config.yaml
model: "multi-label image tagger"
dataset: "photos of plants, animals and fungi (iNaturalist)"
train_examples: 77898
image_size: 32
crop_scale_min: 0.5
horizontal_flip: false
color_jitter: 0.1
arch: "resmlp"
norm: "layernorm"
norm_position: "pre"
activation: "gelu"
mlp_ratio: 3
parallel_block: false
inner_norm: false
drop_path: 0.15
patch_size: [4, 4]
conv_stem: false
layers: 6
width: 320
num_labels: 75
init: "trunc_normal_002"
residual_init: "zero_last"
optimizer: "adamw"
lr: 0.0015
beta1: 0.9
beta2: 0.95
eps: 1e-08
gradient_centralization: true
steps: 40000
batch_size: 128
epochs: 65.7
lr_schedule: "linear"
final_lr_fraction: 0
warmup_steps: 2000
weight_decay: 0.0
Rows from block 2 of a small multi-label image tagger, named by matrix and row number. Rows with one number belong to one neuron. Each number is 128 + 24 x the weight over its row's rms, rounded and kept within 0 to 255. All counts start at 0. Numbers have three digits each. After the name is the row's rms in percent of the matrix's.
After each neuron's rows are labels from the 100 images, of 14976, where the neuron reaches its highest value: "responds to" is what is common among them. Only what is clearly more common there than usual is listed. The data: photos of plants, animals and fungi (iNaturalist).
# fc1: MLP up (model.blocks.2.mlp.fc1.weight, 960x320), inputs 256-319
# fc2: MLP down (model.blocks.2.mlp.fc2.weight, 320x960, transposed), outputs 256-319

fc1.124 106:084118154146156086120053111125143114083130117126164158126158102133163088138132121114128140125115176129128115134144132146114073090144131123110130163125150101135119108168156135070103143104109155
fc2.124 096:127132097159143128122107139127115112129120109143139132133143133095147120098131105088101072184097099166148144094126097130104170152153121081128125094144144102197116151146133108070119070122112136
responds to: class Mammalia; order Carnivora

fc1.100 112:104110103129125135122084134095152118104130096138101126174113139163134108142096114148142153115127124157138167121134155110141145092111144159138105145163149136105145135108124113124120170136128134
fc2.100 093:133154151135156105114124155109137184115107092139108132113121133100120121133119141110087099158131124140129132114148097168152125161114155132096156096135155133139137151116141159125133081073096127
responds to: phylum Arthropoda

fc1.486 110:149106160132121134135138082106147140147137146140155106119134137119100097176146139102140105068150138119131106154122092143117165133113122116174137120145151074122078083094120168148096158124092118
fc2.486 085:092148072145153120118124140161100098100173121110127143141097136114105134106137078132125152210076117165131150128106185138127120154129151106119120126150141164134138151128173106121136095144154138
responds to: order Passeriformes

fc1.82 097:156122143132144125102130086164160104207101115129144154136125094110126097134130103114130114109131147144105169159140152161145202107117151117140138131142061138095126131162133142143111130116085142
fc2.82 081:128175144176139093103143137123181078175139107140144108106151101126113136150105134149123156111140129094098094141130150145148115084093083133154112139097116124123110127148119161132149171104134149
responds to: class Aves

fc1.758 121:069115109163143131114122111090121111114125172123127143121117098132164111100073100163150117128118148144120148148117158118149116134115159119134098169133172134130099132128130147151107114137149129
fc2.758 106:109097135176119102140112103151102108138125105114120138100146088134125132087157101121116144120120126119090136136125134153062099113146078074134151170160166103133111135154127138101137147141176146
responds to: class Mammalia; order Carnivora

fc1.166 097:108146126144088074130109180114172105143100119145110129146185131114144182105146132181096148109129125073122099123125169126150174119143148132115101150122150107123077121130099141147112130129130121
fc2.166 108:144123134160122066112149121098119122150093130116132085117149101124132125130136147125113126089183115110110118149126121142129126098131153137146170103106118129119114064119088141175140142128114124
responds to: order Pelecaniformes

fc1.625 097:084115143073143133140141127148064158082160191076106202123108158069134063145100131167135111137117156128141118130133123114118118152140167092115140115156151092143147120115152144149130149129137124
fc2.625 088:156118101166154127123128099154117114163134165109169118145163118138085156124150146083139135154127140108152115106151105123159135137177147156115161134143102151131163140116109101167095137145072127
responds to: order Passeriformes

fc1.518 107:147141142114118114147088139101136123108165150160183173110160115139146165097133160118140140107118141099154089107131164125166121156198156141133121085069151094146098152150141124134182155121099137
fc2.518 113:135127106149095111132184088154122091166117135097126123134130115168124111118138105157094152106131139146135153130104127122140150111103111127146108127148105126100093094152068138129150128140154185
responds to: order Anseriformes; family: Anatidae

fc1.440 091:123110139113133105148127140138111189095091108108128144141096192094175183138102163100167120128164110120134107156112152128092120122138187153098127146132118164124115134097138135110121144124123095
fc2.440 130:151126153138097102150144092102133120157113127133137121113152140138107131140130179134093127074183147121092119124141124127153157118131133144168142101136117107132087119106077138142151144122097132
responds to: class Insecta; phylum Arthropoda

fc1.199 119:107113150149149119114115108090125101144126139117125146136118100157127075152111113169159129137124150136108154151133145129134133101095140123125123157108164119113116140151138174115096125102148146
fc2.199 099:094121103122128112170077139136132111120154105137152136147123143101139133085133096122098105111147133145079157123107169168111106151159065113150174125151146138151126149122117138096117083137158122
responds to: class Mammalia; order Carnivora

fc1.262 098:120139133140135155120127122138115173117135179159111109169116104111143078145140152125155103114134098159085123117131094109165142128151148115109130101137093114127153078124117108156161135109107098
fc2.262 072:146106126163117072160153131125126099143133162109126132117120140133122147156125155196083123087124128083168120135136164119136122150140088146176097126106153141126107155176138171087167107194096185
responds to: order Charadriiformes

fc1.391 104:098107123138124092143069109134165076152111153117102114125109117154090152158117128157115140117132130098112106151104144147148159136132104150105154138143130073141103110179113134155100132131089140
fc2.391 111:169118170120143098133161087120138133141086129151145109125130143139111131163133177117083113067198138137082131124137115125131143140133145140157143131104127109163135112104109141155114147105099120
responds to: phylum Tracheophyta; kingdom Plantae; class Magnoliopsida

fc1.685 099:109134077146112159113161097118169093160111148111117096141149114137129150107056125181114133107128129123116110127120178114170159139158097155143054145164107140133124109162105115177152144130152129
fc2.685 108:161127148170095111140154111138148132172095131133130093138129135127110115159146165136119120076184165092119116134128126125129137130163138144162122122118118097109108108112096123153179156151115139
responds to: order Anseriformes; family: Anatidae

fc1.377 099:113138158110120130100161096147116132128102137147159151112131136145109088139121125103147125134123133119072124101159161119161155106143149143199138142094131144097138146163101168104141107119121136
fc2.377 085:182150127200116112136109133126146123157113105137128111119125118160076119112121146105120132093172132124158132120130138133121132120131137162134117117125113126123132131122104094167173115131115127
responds to: phylum Chordata; class Aves

fc1.503 099:116127151106116071155153146105102141091162099119118196141162103143114160117165137165102116143129110120127132088162159172165121190159163138124153078114134118120142143125122119109195140148127120
fc2.503 101:157119121118082105149133123156104128091154113127133135128107135107152102078140151181125139100167158137139104146124125136130096115098168149180102121158132105082101100125100158140153143146151135
responds to: order Lepidoptera

fc1.534 105:186113096134130073128128146133108154120139164110135095127112162115125167170133184102082122127118145103087107139120111184126160168189132126141164133140131108150153116143126136175143170136059146
fc2.534 108:134142090139124091125153117084119107116156168116127105117120115148093158110150155149101103104160159137091131103153145113169158137136133140138112122183123127127106123114106119135144135146071122
responds to: family: Parulidae

fc1.70 096:146121090077093132163169108100166089164082102142113119147138182124148174118113156201090123103143126076117145099110148129150149136169134157114066114167125110119093134123081126136172138125175121
fc2.70 091:135142146145112086136146110154147096151146126131142101130137137150103124137164171134089157082203141131117108132125154086146113087113118132142115127143136133146098112111073132128145145111123145
responds to: order Lepidoptera

fc1.689 110:098144148147090153095136135127100211146130115124111116142135118100130076107140161098169113106129109147112113113132059119138137137119119128101128129130125127119143145127103127108160139126133112
fc2.689 093:158160121191127088154110151121113081149170167086127141118147112157091142135141137152121109136155113107145106136139131093108158118159097136171138123118141123165136112149121121117151124158079138
responds to: phylum Chordata; class Aves

fc1.27 097:117139156172147098116092106123148112091162131115139146132132090185130148133096156173109088128145206122126141115138115134109098076182126152107114178133151129128138131166142112096145175131131121
fc2.27 113:170115148118090111168165064128126114151140154110124149123112150144100118149127162130114125064182146111103131138132145117124163120189128118176131116137127136116111098114097111134160154130134131
responds to: class Mammalia

fc1.3 098:139127151070123117136148106132135153129158148122151145142134144134122103150144118132129085123152175147099165133119095154134094144177146148125168120139111110153144120153150128116133123110076122
fc2.3 115:119118140156096120154168142140122146142120130117121094131115139162088128142121170154104125088172114127112110135117124132123151090109130116135122102131105083088091106140068121129174146124141146
responds to: order Charadriiformes

fc1.670 079:152131093089112164127099102114163117147153146116131117118136133168107151095133127121124150116132192104140124132173121150169123165167090136168090123106117127111141159096090111128136125149127079
fc2.670 124:152125140136092105154154089115128110153119133127141106120140146139107138140127171137100138069191148119096113132129129132144150115137125135170129103134117102126087106108081141148156149124103131
responds to: class Aves; order Accipitriformes

fc1.383 108:159115180119132137124108113118153106076138121108131140125110109118164107150125123117156162151153131116140100147105104125140087113114162161141120125118096142074092097114146115102119139143130114
fc2.383 082:138153081151108114133152172135163147098127102111148126144161124118113121101120133128098114114091143091081116106164144134147162109141093141179103164158158136172099126148094114131144105100120142
responds to: order Charadriiformes

fc1.218 112:106072105134126142131125097119156147144106203112123131134100145133131101129098184128160124111155128082142143162093106104128175127119120122134076153100133120131068131148132116169125145161143122
fc2.218 094:108135125134119107116162119107137145132135138101124126113169091151120124105077173139139076104137117111160119134146086108165133112124115102102130125136160128129148127149119130113123147126111101
responds to: class Magnoliopsida; phylum Tracheophyta; kingdom Plantae

fc1.464 103:118100159081129119150164114141167093107061156132141176151104135137121079187126121155090116120115146106118112119103138128155120111155127145187143135086144096126131127161070143099150141125151150
fc2.464 101:137124164131088120149142100123137127164137104149087127128150122131133108152117163169134123085188139131099139173141155113122141095165136138129173100142108129107095109127135130155167155100126144
responds to: phylum Chordata; class Aves; order Charadriiformes

fc1.182 096:114117130126085069139108154154061135111144122080100136148118133065146183142146123128142178147128118110112101155091150124118127114158137121139193114135078144077154101121134146140078140192128091
fc2.182 101:114119121172122148130154090127127132128140141128131099110135138138107080160128180138107118105147156123069133126163139116185176118114161129179082130173079124109135122134087138159144116165108126
responds to: order Lepidoptera

fc1.586 095:108127152132108045102092134150090095135116112136113128133146123105128181119159115160114162157111136115102113150088124150134124120187154141146166148137091090095130130141139118118055161155135109
fc2.586 096:119121154165133123111158116113134146124151111111145094130163112159112090136134168118091122108146140104136104123171127131149141131128143142163072101142078117126123123162083143167168146133107157
responds to: order Lepidoptera

fc1.311 109:138122159122138130143140092134137128130137109144131118126165152105125166110133150134152108141187091137096146142205108123126124122119102153111104147100155153139151154130141155142104121141144069
fc2.311 100:168131147136092143123115141130151167124094114169147150084120119112141056157149123099144096156106149125101123115133145089100113141144139142142113154137120106095165148123116126138180147122141147
responds to: class Insecta; phylum Arthropoda

fc1.9 099:135118184139098143158127097112157112166114112144151105107150105171126129114094143123144101108139148123147113111137089114132109103154121158102104142114131116142092127093124125133136135108147123
fc2.9 084:120116098090167108151127145141101093053126111129106125096067171104165114111112113159116148159081109148143135149109184166112083138116162083121120108139153125088116124100149157116119112152128126
responds to: phylum Tracheophyta; kingdom Plantae

fc1.316 104:113128148165148054108069139122118103088168106116123157146139087143153131133105102158090156141121164117109147140102118133121125107143152145124140145155149089135130120169153137090078151121112152
fc2.316 089:132118119152142147146113111135119120094148099100154142103122118120121149108131132116145102167079124117129107127113135122096155155159124113130147080151124147194132154188150160147137131152131155
responds to: class Mammalia; order Carnivora

fc1.695 094:132128132151089087130128138105132143103167115116101120147128105155112165169121132188154133117156096151138096106155126115122117126162119164109115115151134123113150135122124165106101178153124099
fc2.695 089:143114157130105089143150108118130118133129114128121127121138149129120107134152172148098142070203148154116131129159128138136138116146158144177127100137123119118101120092083135135155125122113106
responds to: order Lepidoptera

fc1.652 107:104141124122135116113084177095095168110112161165153166127134134131120150128164155117116137145121135119124111115164159134136123188139198114123119100062150101112157153113124124139168162122098136
fc2.652 080:102126081109110063138146160180099132095153080119157088128143118144173150110125160123124127111177091134165114158101104132122097140121101138112112161120126145129133128135101152149110112116133121
responds to: order Anseriformes; family: Anatidae

fc1.308 098:125106121112120088117153134099158116134115127105098152147125123146150094140148107211118171110113121129116149160108112140152200101149152163167104138132084105113158080160110104146147146135150149
fc2.308 091:134133118151116099121176156132162141136099107139185108113151104097152100090172127132123102121147122120076148154130121151104127142140138129122175139100078140132127103135171128183139160076143139
responds to: order Charadriiformes; family: Laridae

fc1.225 082:139119149136143127122139091105150123149152147133176112139147117099132136093125189117117082104165146088111119168167109117142103138145126155110143146128128137139100139119133120123127112122114082
fc2.225 124:152133152146105105143140104104118119148121131134140102123138128139114133136129175134098131074190126122104106134135132121149151112135139151172138103143120112138095103109089145151163142113103127
responds to: class Insecta; phylum Arthropoda; order Lepidoptera

fc1.105 119:119069123077156131128133139096099123117104159146147147118103194114111127145124166119105128117124125070138074108143140141138129168124165143121146140115108088129107154132132133131153142162067147
fc2.105 095:126089127139126105145192096105143124088122129135106100143055116125108154152148153133113132132138132163149123152101107165080143119115107088152137130124135114157090113102140143161128095113161131
responds to: order Passeriformes

fc1.648 091:140118194044132111153145125150125141089159123126161214124126155153132079157147111126114115127137169126139107133118106133121082130162153131129166111138110088155144116151146131133105106118127148
fc2.648 096:133137127175100157148170079154116104141116143144110090139157118183083135163096150136125125094173103153109132133125142079135182089167126113120109108160134138114108116140062116171141108136130120
responds to: order Charadriiformes

fc1.318 097:160142153141104139100131104137164104112174142086123138106108100132154094128057134161124188114131108125144105147097152114160163108126125133152109157141145166125092097165136155117176092126111150
fc2.318 078:112123166199163142127124146096105148123160148134092112144094126120084128147179134157146096149111168123113098099155147124112091140082100114108093164169135082136113158157145121112160134163128137
responds to: phylum Chordata; class Aves; order Anseriformes; family: Anatidae

fc1.239 077:172159136088136130126127125134168114145170118119153128151119119152133188117107116142071125130175098131151107095111103134147144094170082127141114105103122140142100111144140145129104088130109144
fc2.239 101:157128156134104151142148090123129117149121154136134105140126152127121113174133145119110140086184159138084128139129143110156169117114122136172110103136116121142115112097076145128164125144114121
responds to: kingdom Plantae; phylum Tracheophyta; class Magnoliopsida

fc1.565 108:164137110076094155155108102140140151171125124172182131133156179137166134120138133104129137116117147098136122123117091119148114094160141129127145120110079123116097120151107096086133161116130138
fc2.565 096:106094134102167112134162120079109125092158167105135157120121138120141161117106089077132105145111135121130128124128118119114130150113098128119137156132147133138144112086140131151087112091125092
responds to: order Lepidoptera

fc1.172 104:145124102135133101127138138152149131132131131124172140161172142172094133084124117114115153145131118121101144140133128101187105150157175167167144144088116165102157149143116112111080106107111128
fc2.172 115:171119184119156108120131124080152131167095123137132121147132141124124141152144146098103112100153121139104144121136080138088137148112122135128158121106090099153116127117138153121136146087119139
responds to: order Odonata

fc1.353 111:137140142122085151126142104139122086183117120122145144108146125170110095142134148146110128139121116087100106102126121116165184169170122125190113105107112106123114157176083122143154134155126146
fc2.353 081:149139110216110105114116102134118105130128146075104119102112113111099133133084114104167151119150167119160124143126146120081132105140102124115104171162140124089127136124152114173144151147119159
responds to: phylum Chordata; class Aves

fc1.460 113:132124108120139116134149108095113096109114108114110176137149124084138130120093107157055145134118129153116168079105160132130160099137115123116159122170094144130114112132144127118130107105127144
fc2.460 091:120143102131175061104168160136106091110130126160130102137109122133139173092145114152108112158106093117154118098098145099115120131119131125089132118137135116156112126177122120106105120130151157
responds to: order Lepidoptera

fc1.328 110:133123130124150118130161120172126097164079125123175101155138133149104111158129105126102107127129140160085137115122111140111150095162104099136127112121119125146137101145101153099077096105146135
fc2.328 095:136154140135126117100164127109180147174122121128134078134117119107138103132135162145143112112172131103108119159136125173145151136129121128115134116109062117092104093140114124162171167102140136
responds to: order Charadriiformes

fc1.551 108:107133145091128148126119112132145161126122135140135184095154134146105097138111180156141132137135154054127082119138129141174159144146190128175094151100129135087098162164103111142154118152123123
fc2.551 101:177141141226174107101131115101153117160117100135153117097150088132075127131139131084091113146123135151123154091187120129121142131115151141136101153106109121147132153144116122137130086117099142
responds to: class Aves; order Passeriformes

fc1.16 105:135106157110135142123160070119126128125128139126116141136092125122099073128125124133144109132150129103160182155111113144102163106127192112163128162136107126070086100100139170133105120137098110
fc2.16 082:096152127157150109163121132160138095134148087087125159143120153145072146122124176164094164130131146136129139098147159159148121113104152107122094113123135115104133157156096171108145093153121169
responds to: class Aves

fc1.395 117:138147170122145112154128143135109100135128133169145134156185143113146127104133101132105100144178108173104175109156133116141141100134142162138158111091144133147119115164097135089097094099093105
fc2.395 083:180102103073097139111061149123136143090098110138131133152094138102176125112123080106150171131150124152147201150088114147103080116132125117134139133096135151091118111089119127145119099130177078
responds to: kingdom Plantae; phylum Tracheophyta; class Magnoliopsida

fc1.29 103:139121127112143104146146086129170105169120125147174104135151148130124130136148101114059129116130152092127150138121105171125104129114105132119154144153101124141104081140129123129087120109084156
fc2.29 080:146123091133135078095157120124120116161159165134095133160076088114127149074160134144125117148116143137144118117146113131134106104093136096104158131129113072127124119123128113103131141124141091
responds to: order Charadriiformes

fc1.423 093:097110130125126113188102116146096153162168170078117124109116151097140161174101165149143132110156113099103078141098102138139187137135088133131153111126083078146105105149121135125131116152067124
fc2.423 111:151113147115102091164148066115133119143114129122143115097145167131121151142124181124097130058214146125103112154130118131140161128143133138155163128121120109140101099094110144156141145110085124
responds to: class Magnoliopsida; phylum Tracheophyta; kingdom Plantae

fc1.40 108:133107112127127147128044144132148118107118161128095116149103138085152111164115116168092139094136174149121138126103141139135156137106095105123114128160122120121113152093114157103140101211126131
fc2.40 076:128175074123133099089133176164157166072145136146135137133092106137163111103140119153113148140087148144118169149097105150166143131156172087125155182106148151100135138136141115129148102128128117
responds to: phylum Arthropoda; class Insecta; order Coleoptera; family: Coccinellidae

fc1.7 110:111121154153159105119113126135131131101113117091107141144111113106125100172076117134153121140147140168106154151095129138110109119140118121132128123150146120144132108126155206071085095121093091
fc2.7 097:132143079118159147118128151092114143084119135115169110148147141112133146087108122105110136155102104144095109107139149166167161145136083129132131087124141149160157139115110156163123107064139113
responds to: class Mammalia