From a checkpoint of a small multi-label image tagger: 32-pixel images, activation gelu.
Rows from block 2 of a small multi-label image tagger, named by matrix and row number. Rows with one number belong to one neuron. Each number is 128 + 24 x the weight over its row's rms, rounded and kept within 0 to 255. All counts start at 0. Numbers have three digits each. After the name is the row's rms in percent of the matrix's.
After each neuron's rows are labels from the 100 images, of 14976, where the neuron reaches its highest value: "top examples" is what is common among them. Only what is clearly more common there than usual is listed. The data: photos of plants, animals and fungi (iNaturalist). In brackets: how many of the 100, against the usual share in percent.
# fc1: MLP up (model.blocks.2.mlp.fc1.weight, 960x320), inputs 192-255
# fc2: MLP down (model.blocks.2.mlp.fc2.weight, 320x960, transposed), outputs 192-255

fc1.402 068:167130150155152130120115095135174170117146124148150145121153087167148101134133119120149150119182157122130162184156106149115113167143130085045095143125149102063116121155085086130108129134148067
fc2.402 119:143137113115129127095102127110138135150154148171103084102150124138149151162131122107148134096148129136124111134111153090154124155166114118132160142150147148113124120140102088164145155105107130
top examples: class Insecta (75 vs 29.2); phylum Arthropoda (75 vs 30.9); order Lepidoptera (32 vs 13.7)

fc1.65 108:146112131141105134144099105103102123122170125157114106120135127134162180113117174129164130091119196143107149137110161132131095145150122134155122144100105153151153128136125119130116143123114103
fc2.65 102:131099127161147092140087132117118118161165104118134141142142126106164153096111154146149144123160166147129103138198126136139101199115139135135122072098113115125175105130113137142139125184129115
top examples: order Passeriformes (53 vs 24.9)

fc1.106 102:106151101100143169123138125123153157108112105160157131146124111152113138122153152145152114095106151158086133150143152146157118135123142112138123161143131140141115140105144136127141172102132122
fc2.106 081:123118134110145124099153180113113130162106139106076153157135143135139140141122104097130139162098145116119129115138081094133142170128145108129133155119125095133128123117107069147120136151091151
top examples: class Aves (86 vs 55)

fc1.144 103:147066134100166153127113140104103126135106183116165108112132138096130135164125138106154088148137155151149095124128123082141115151136143085139124137107146140111122068139096087178132146128110150
fc2.144 106:125150119079145139107118130102144111151149143167112090113159119123143167147143155117139125122119121139131099130130172094156127154144116122128144153130146125105108116108117089139158160107120128
top examples: class Aves (87 vs 55); order Anseriformes (26 vs 5.5); family: Anatidae (26 vs 5.5)

fc1.743 103:098136119100150140135117115088118105166142130123117101153142154108130168157130143132154094124128111151073126109154185150113103140138107158141122111103103155132105086088085143146165155109117080
fc2.743 075:124113153115111157152156153144128104135103134131088150160092077122146152092145154117123159152131161117156101141119123132100062130086143111113157086107107093106128106175102150107203097143106140
top examples: phylum Chordata (96 vs 60.8); class Aves (95 vs 55); order Anseriformes (30 vs 5.5); family: Anatidae (30 vs 5.5)

fc1.17 107:159115118089106127113139127130156131091109107139118142106172107129167139118206135140126139161151115135138089181149148127124113150130110076104145144161167113070121152144125114125102126104133103
fc2.17 086:080143157164139137127090087088108161130130132132144104086147103148143151137080112100124122073161076156116147068171147104140136119137104130118147126134157146143112100129110133161133141094147116
top examples: class Insecta (66 vs 29.2); phylum Arthropoda (66 vs 30.9); order Lepidoptera (32 vs 13.7)

fc1.7 110:162094138147149154148134140132151118127127150120094122137115125134161109158102093121120181093189143122123091128096112138143111154175112098097140075113108141100095125130130106141094127121104123
fc2.7 097:165104148164148150109143130099141105098094126148128129117173125150090081130177104109114085099213118162148116149099091141136153113124125156171131127145144120150100118127098104176124115128131161
top examples: class Mammalia (30 vs 3.5)

fc1.441 096:130114083157093106113083092132100131121120109132138101156155144116113115131125144157150133085114141145135102116122139140168099128162149161162125131085110139161168055107121145156098120128124136
fc2.441 090:122146122126136143146123122091114100147146147133114136102131145118143153100144151116079126142096088131147137132166159113114141122116113114161125150068177139121157157115092111180136116113129137
top examples: kingdom Plantae (32 vs 7.3); phylum Tracheophyta (32 vs 7.3); class Magnoliopsida (28 vs 5.6)

fc1.507 058:159098133178131149125142129140155136147156096133126128119115141128165118120149080107151147115147156156130128143105150117156147124120093080073127107156159100141146123119112128107119102106151100
fc2.507 124:142139116112131123096101131116139133149150139173100083103149126142151143163136119109147135099143127138123111135118153092157135157165124115124159141150152152108123118138116089165144150108107126
top examples: class Aves (84 vs 55); order Passeriformes (52 vs 24.9)

fc1.339 109:136162115100160121164083160135125112124102129130149116141144139146113124115131106128127102118151148123084109125106103134144130138160157105140121091115115127158168132079143124175125127137104110
fc2.339 103:139170104122123140134081146160159135123138131152127116064127123169139144141123076117144144103126126104108109157112108082167160152153115095101140143142191167126112148120142085185143134102124146
top examples: order Lepidoptera (31 vs 13.7)

fc1.185 109:167152101176129128133111108111101174144107116137127112141129152097119128136150123103113129080132153151131148118101173120085135101160164150129124108103153169118141147144123143183113123100086104
fc2.185 104:162063144170126132152076074116120128153144138130114103137119109126107167134113102108089118077143155131155151109114149117122141151142128140134117104162130162142148112130138133149132140112148130
top examples: phylum Chordata (96 vs 60.8); class Aves (93 vs 55); order Charadriiformes (55 vs 7.6); family: Laridae (39 vs 2.6)

fc1.576 108:140133143171098127101149112114169141153125135152132108106158141109115150173114167119134169089143137163169098127118133132158086115131084168138115123139140167144116090167128093132113151124138110
fc2.576 097:175135148148130171137141107130182122083089153127096130139153100118125169132122152091134124076132116143143128162095090099140120131154098144092147149122149101110099119136094110128137104079096081
top examples: class Insecta (67 vs 29.2); phylum Arthropoda (67 vs 30.9)

fc1.707 106:137117121102144120142135114131138138142128083148150102126096130156098151108142085123160155130123128177127144158132150138098142130140143142139109155135131127104132116150124135104154147130122145
fc2.707 097:154167161153114115138151118124120140158159159097123133129157125132123091154110132131106132116114089138114131111148143108136148175107094125130151149159151139076116162195143111113148117116117089
top examples: order Lepidoptera (33 vs 13.7)

fc1.213 095:142056130147094069154100133129104148179130169097168136120171146158124160087107124119167136087108132137177156109153113099156133139148208140129158108060143139104128088120102133123126113145128145
fc2.213 077:133161137116149090106110129121077112122136123164126119107133153111113126134146188124157107143091117151099122114150165083133166156083155127140140155148152125147153116123159081139164137138111106
top examples: class Aves (83 vs 55); order Charadriiformes (38 vs 7.6)

fc1.648 091:129157113123097134142141116130105158118130126092117107143123123107168126090117124109103118130146143087159114116105144117115131129111118051117116139092132143123168153052137120130121110072166109
fc2.648 096:151103083101127117137104126129129157116142147147099122134113117156111140143131117111170120136083159119125123123116158102134128131139113127148146125158158135150134101149096110159167136117125155
top examples: order Charadriiformes (27 vs 7.6)

fc1.337 063:118151122112109071115147146155125107090166091135142114137111113122156104119117106141132123133120120128150097108146140129174154111098087064126118142125146128140119142119118152113105127052103090
fc2.337 126:141140114109134120095102137119140134153149140171109086101146127146148140166129118108151135095129128138115108137111159092151142157160123112128158143154154153111122126132116087167148152105109136
top examples: class Aves (88 vs 55)

fc1.55 114:146145087128091111120135118164141130151110152131096132105148148138152132148115144129123126126124129122134096122093111125130125113142165154157111125086143185129148066137126078172099145100137136
fc2.55 073:106125116138104133110144147153153127122151121109129163131142094132134170112104149136143146165113137127106132106126128091153172141128124132134101161114125168146124103097156113115082133127193099
top examples: kingdom Plantae (44 vs 7.3); phylum Tracheophyta (44 vs 7.3); class Magnoliopsida (40 vs 5.6)

fc1.27 097:166118136138117086135129129156123147190127139122179127140184137102111130124130132119138151127125206119151138121134103126087159143110162173109114113097122126089179125117140094169067115155136114
fc2.27 113:155148088100123110115125134117139099146157125164113099103121138134138157150123132125136158112105148146161115150085147096148128123161145104128141161131149125140119125122114097132145120103104151
top examples: class Mammalia (27 vs 3.5)

fc1.509 095:112099141121126135077142096147128120112098144109123121128145132131119165141130133127155126119122111126141135122145165095105087124113120169147145151153114145142151118168126126119067158080145131
fc2.509 084:121164134105137104107128083124134133106145129102089107111109158111148162131127131109131133122111154109161113101110125097155153137170103088113155136122132136099135108108111117123128117086079084
top examples: kingdom Plantae (47 vs 7.3); phylum Tracheophyta (47 vs 7.3); class Magnoliopsida (42 vs 5.6)

fc1.476 104:132124123079128139138152095127132152117167138135101089147171110104116173133190157120142136144137120121136123117163113122139105132135144150141119137123113151149099108114148105124073127100120102
fc2.476 092:145121175121113159129133136163133147101094097136110157130088186163139108134192111080105133147195138125082155119121124175143112142148151101100148109120118158094126123142123131087129098119128138
top examples: phylum Tracheophyta (26 vs 7.3); kingdom Plantae (26 vs 7.3)

fc1.627 103:115148119167123160065126087139126121154121102137136149120145124117137151143122147125110160126136166158132152137138110141104158158127175167086109170133102096114190106139102071159091162155117122
fc2.627 111:157175113116107162125123156110147118154154124161105100092115111127172136132132105117159128071107162160159111136127143101123128130149106122127141134146160155121119129123098116138157152069144156
top examples: class Aves (85 vs 55); order Charadriiformes (27 vs 7.6)

fc1.762 114:120149133088099125120117184132161174142114102143106145104142109154116101145119161146102083154094130131106126142143094152165091174129110146160168161125131089123153123108148132121152117137126156
fc2.762 094:156082115132161087145147160162121127120114104125118153166099155093119057095141109125180129147092151123126135151142087131138114131097146095126125144114110076154125115133138141093133149152108139
top examples: order Lepidoptera (42 vs 13.7); family: Nymphalidae (25 vs 4.6)

fc1.369 081:164136127102132082142135153171142162128106133119118097134115132130137126124121109097123116130127164175120143138115139108140116064078095123138138170087160126136128151135125133126109125094127145
fc2.369 116:126141115109127122088102139117134128151145143166105085095155123145156148152132123111146146101134124132126098132119148085164141154169123121129162146143152149110132119135107080174134149111103130
top examples: order Lepidoptera (40 vs 13.7)

fc1.3 098:174144140160134141133112123152156129122117139105135122160142113142180107115154123094106136104132125082139110133084148120154116117141182064102105105123144145098113148083152147132117100080145107
fc2.3 115:150116115121133115129126116122118135153161152149127096121122101142133146165125130105126107115118152130135105132095171078123144130113095105156131143171159166142130125137119108141163132104126130
top examples: order Charadriiformes (32 vs 7.6)

fc1.198 112:107148053132157135140125164082128132099194108118135115111114113132123095149125098124124132133163111084106157114089103133141161109128148106081126097111139116154098132121103148107145147139146147
fc2.198 107:111123157107106171132137105093120121172171129130139128142105037099171157154107146123111109092102116179141107075130182107143141161131134133162096118137112145137112141105127169096142120083172160
top examples: class Insecta (80 vs 29.2); phylum Arthropoda (80 vs 30.9); order Diptera (31 vs 2.6); family: Syrphidae (30 vs 2.1)

fc1.439 108:133093127157143160137122135123141136146132195144103092131160125103128130138127156123147111094130096134164101132147154131149063114101090113114145114150116096116076150119124092183120100082149119
fc2.439 097:164134111133127134098150107111167109153153124156091100146140144148170126166152115112139134105145149106120133157121127123171121188153148101138137137140144157120134111164126111129133116130120139
top examples: order Passeriformes (54 vs 24.9)

fc1.56 100:134152161124111171137135093112117130176150127131145105114102126109140170130115125139169178101128116129137116119166135135104146076168163128120120137135118142124126099116119121121168121130125108
fc2.56 095:184122093139114100161088137144129160114134124152146135122133138175141163110142120094160116147121126126110153142125142118123115139158111134141146101146134141130144131122094117100185117134150075
top examples: phylum Arthropoda (61 vs 30.9); class Insecta (60 vs 29.2)

fc1.502 108:152118140068112081135158169131141126119121115132105143143131097155119120145165141116109105143124122136098129152101138107099151116150124103158135144145170130122167136114109126104174112102120124
fc2.502 082:127107136140129134155147126165090116092126126086145145131116156104123098097083138120144154124126112125131160118135159111142143086103132121104104122153109110148134139091119137122170110124107131
top examples: phylum Arthropoda (64 vs 30.9); class Insecta (59 vs 29.2); order Lepidoptera (45 vs 13.7); family: Nymphalidae (33 vs 4.6)

fc1.721 102:136121150097123140146151114143107122111147101100132092145151142128124129138132110107118127116132098132094122131127152129154143098136091141154092120108135146130159087120125158114149149126142120
fc2.721 093:098138122102120126121100147130128148136158129169118105108179126155140152126124092095146140096144121160105122125124143120138142178149104133140139116152147153137165141136119132154165118111134152
top examples: phylum Arthropoda (71 vs 30.9); class Insecta (68 vs 29.2)

fc1.740 110:148139119070148091132121142121139104146117126130130083152160145120149148114141143125169138163159184157129121137100112127096120117107121152133136142124106097143174152154115131096123131151125103
fc2.740 106:107160095132080095128104140125109095152148106138143168114137127184146089103112105152156164140154133127084127132160123119117153130099159137126137099092122115106148153184147118133142101166124156
top examples: order Lepidoptera (46 vs 13.7)

fc1.426 106:125136094063148100098145156130118128103137124158151129111145113162128154134149143138141118173125156100105108155099176109130097131145120097145114170097118163137148122135111094127109190111134109
fc2.426 102:124108160071146149105125136114127117113111163139112084127154120128122146123127126115149089077149081127115124129125153133176111111170109111157159146186132136122113112089106112163138130063127132
top examples: phylum Tracheophyta (26 vs 7.3); kingdom Plantae (26 vs 7.3)

fc1.625 097:180089135127151175162147130072152115124147141122116126123105121101111130123143089106117144155154117112192119143081088142130110154108114112110124105124133127136140133106104118143134119117114142
fc2.625 088:144150083093115115109120152113101167112124105118091130151150185144119149124128109166126105161143152115109151140128128145108126151129138128154164153117114112164138093170119150125138133155096132
top examples: order Passeriformes (60 vs 24.9)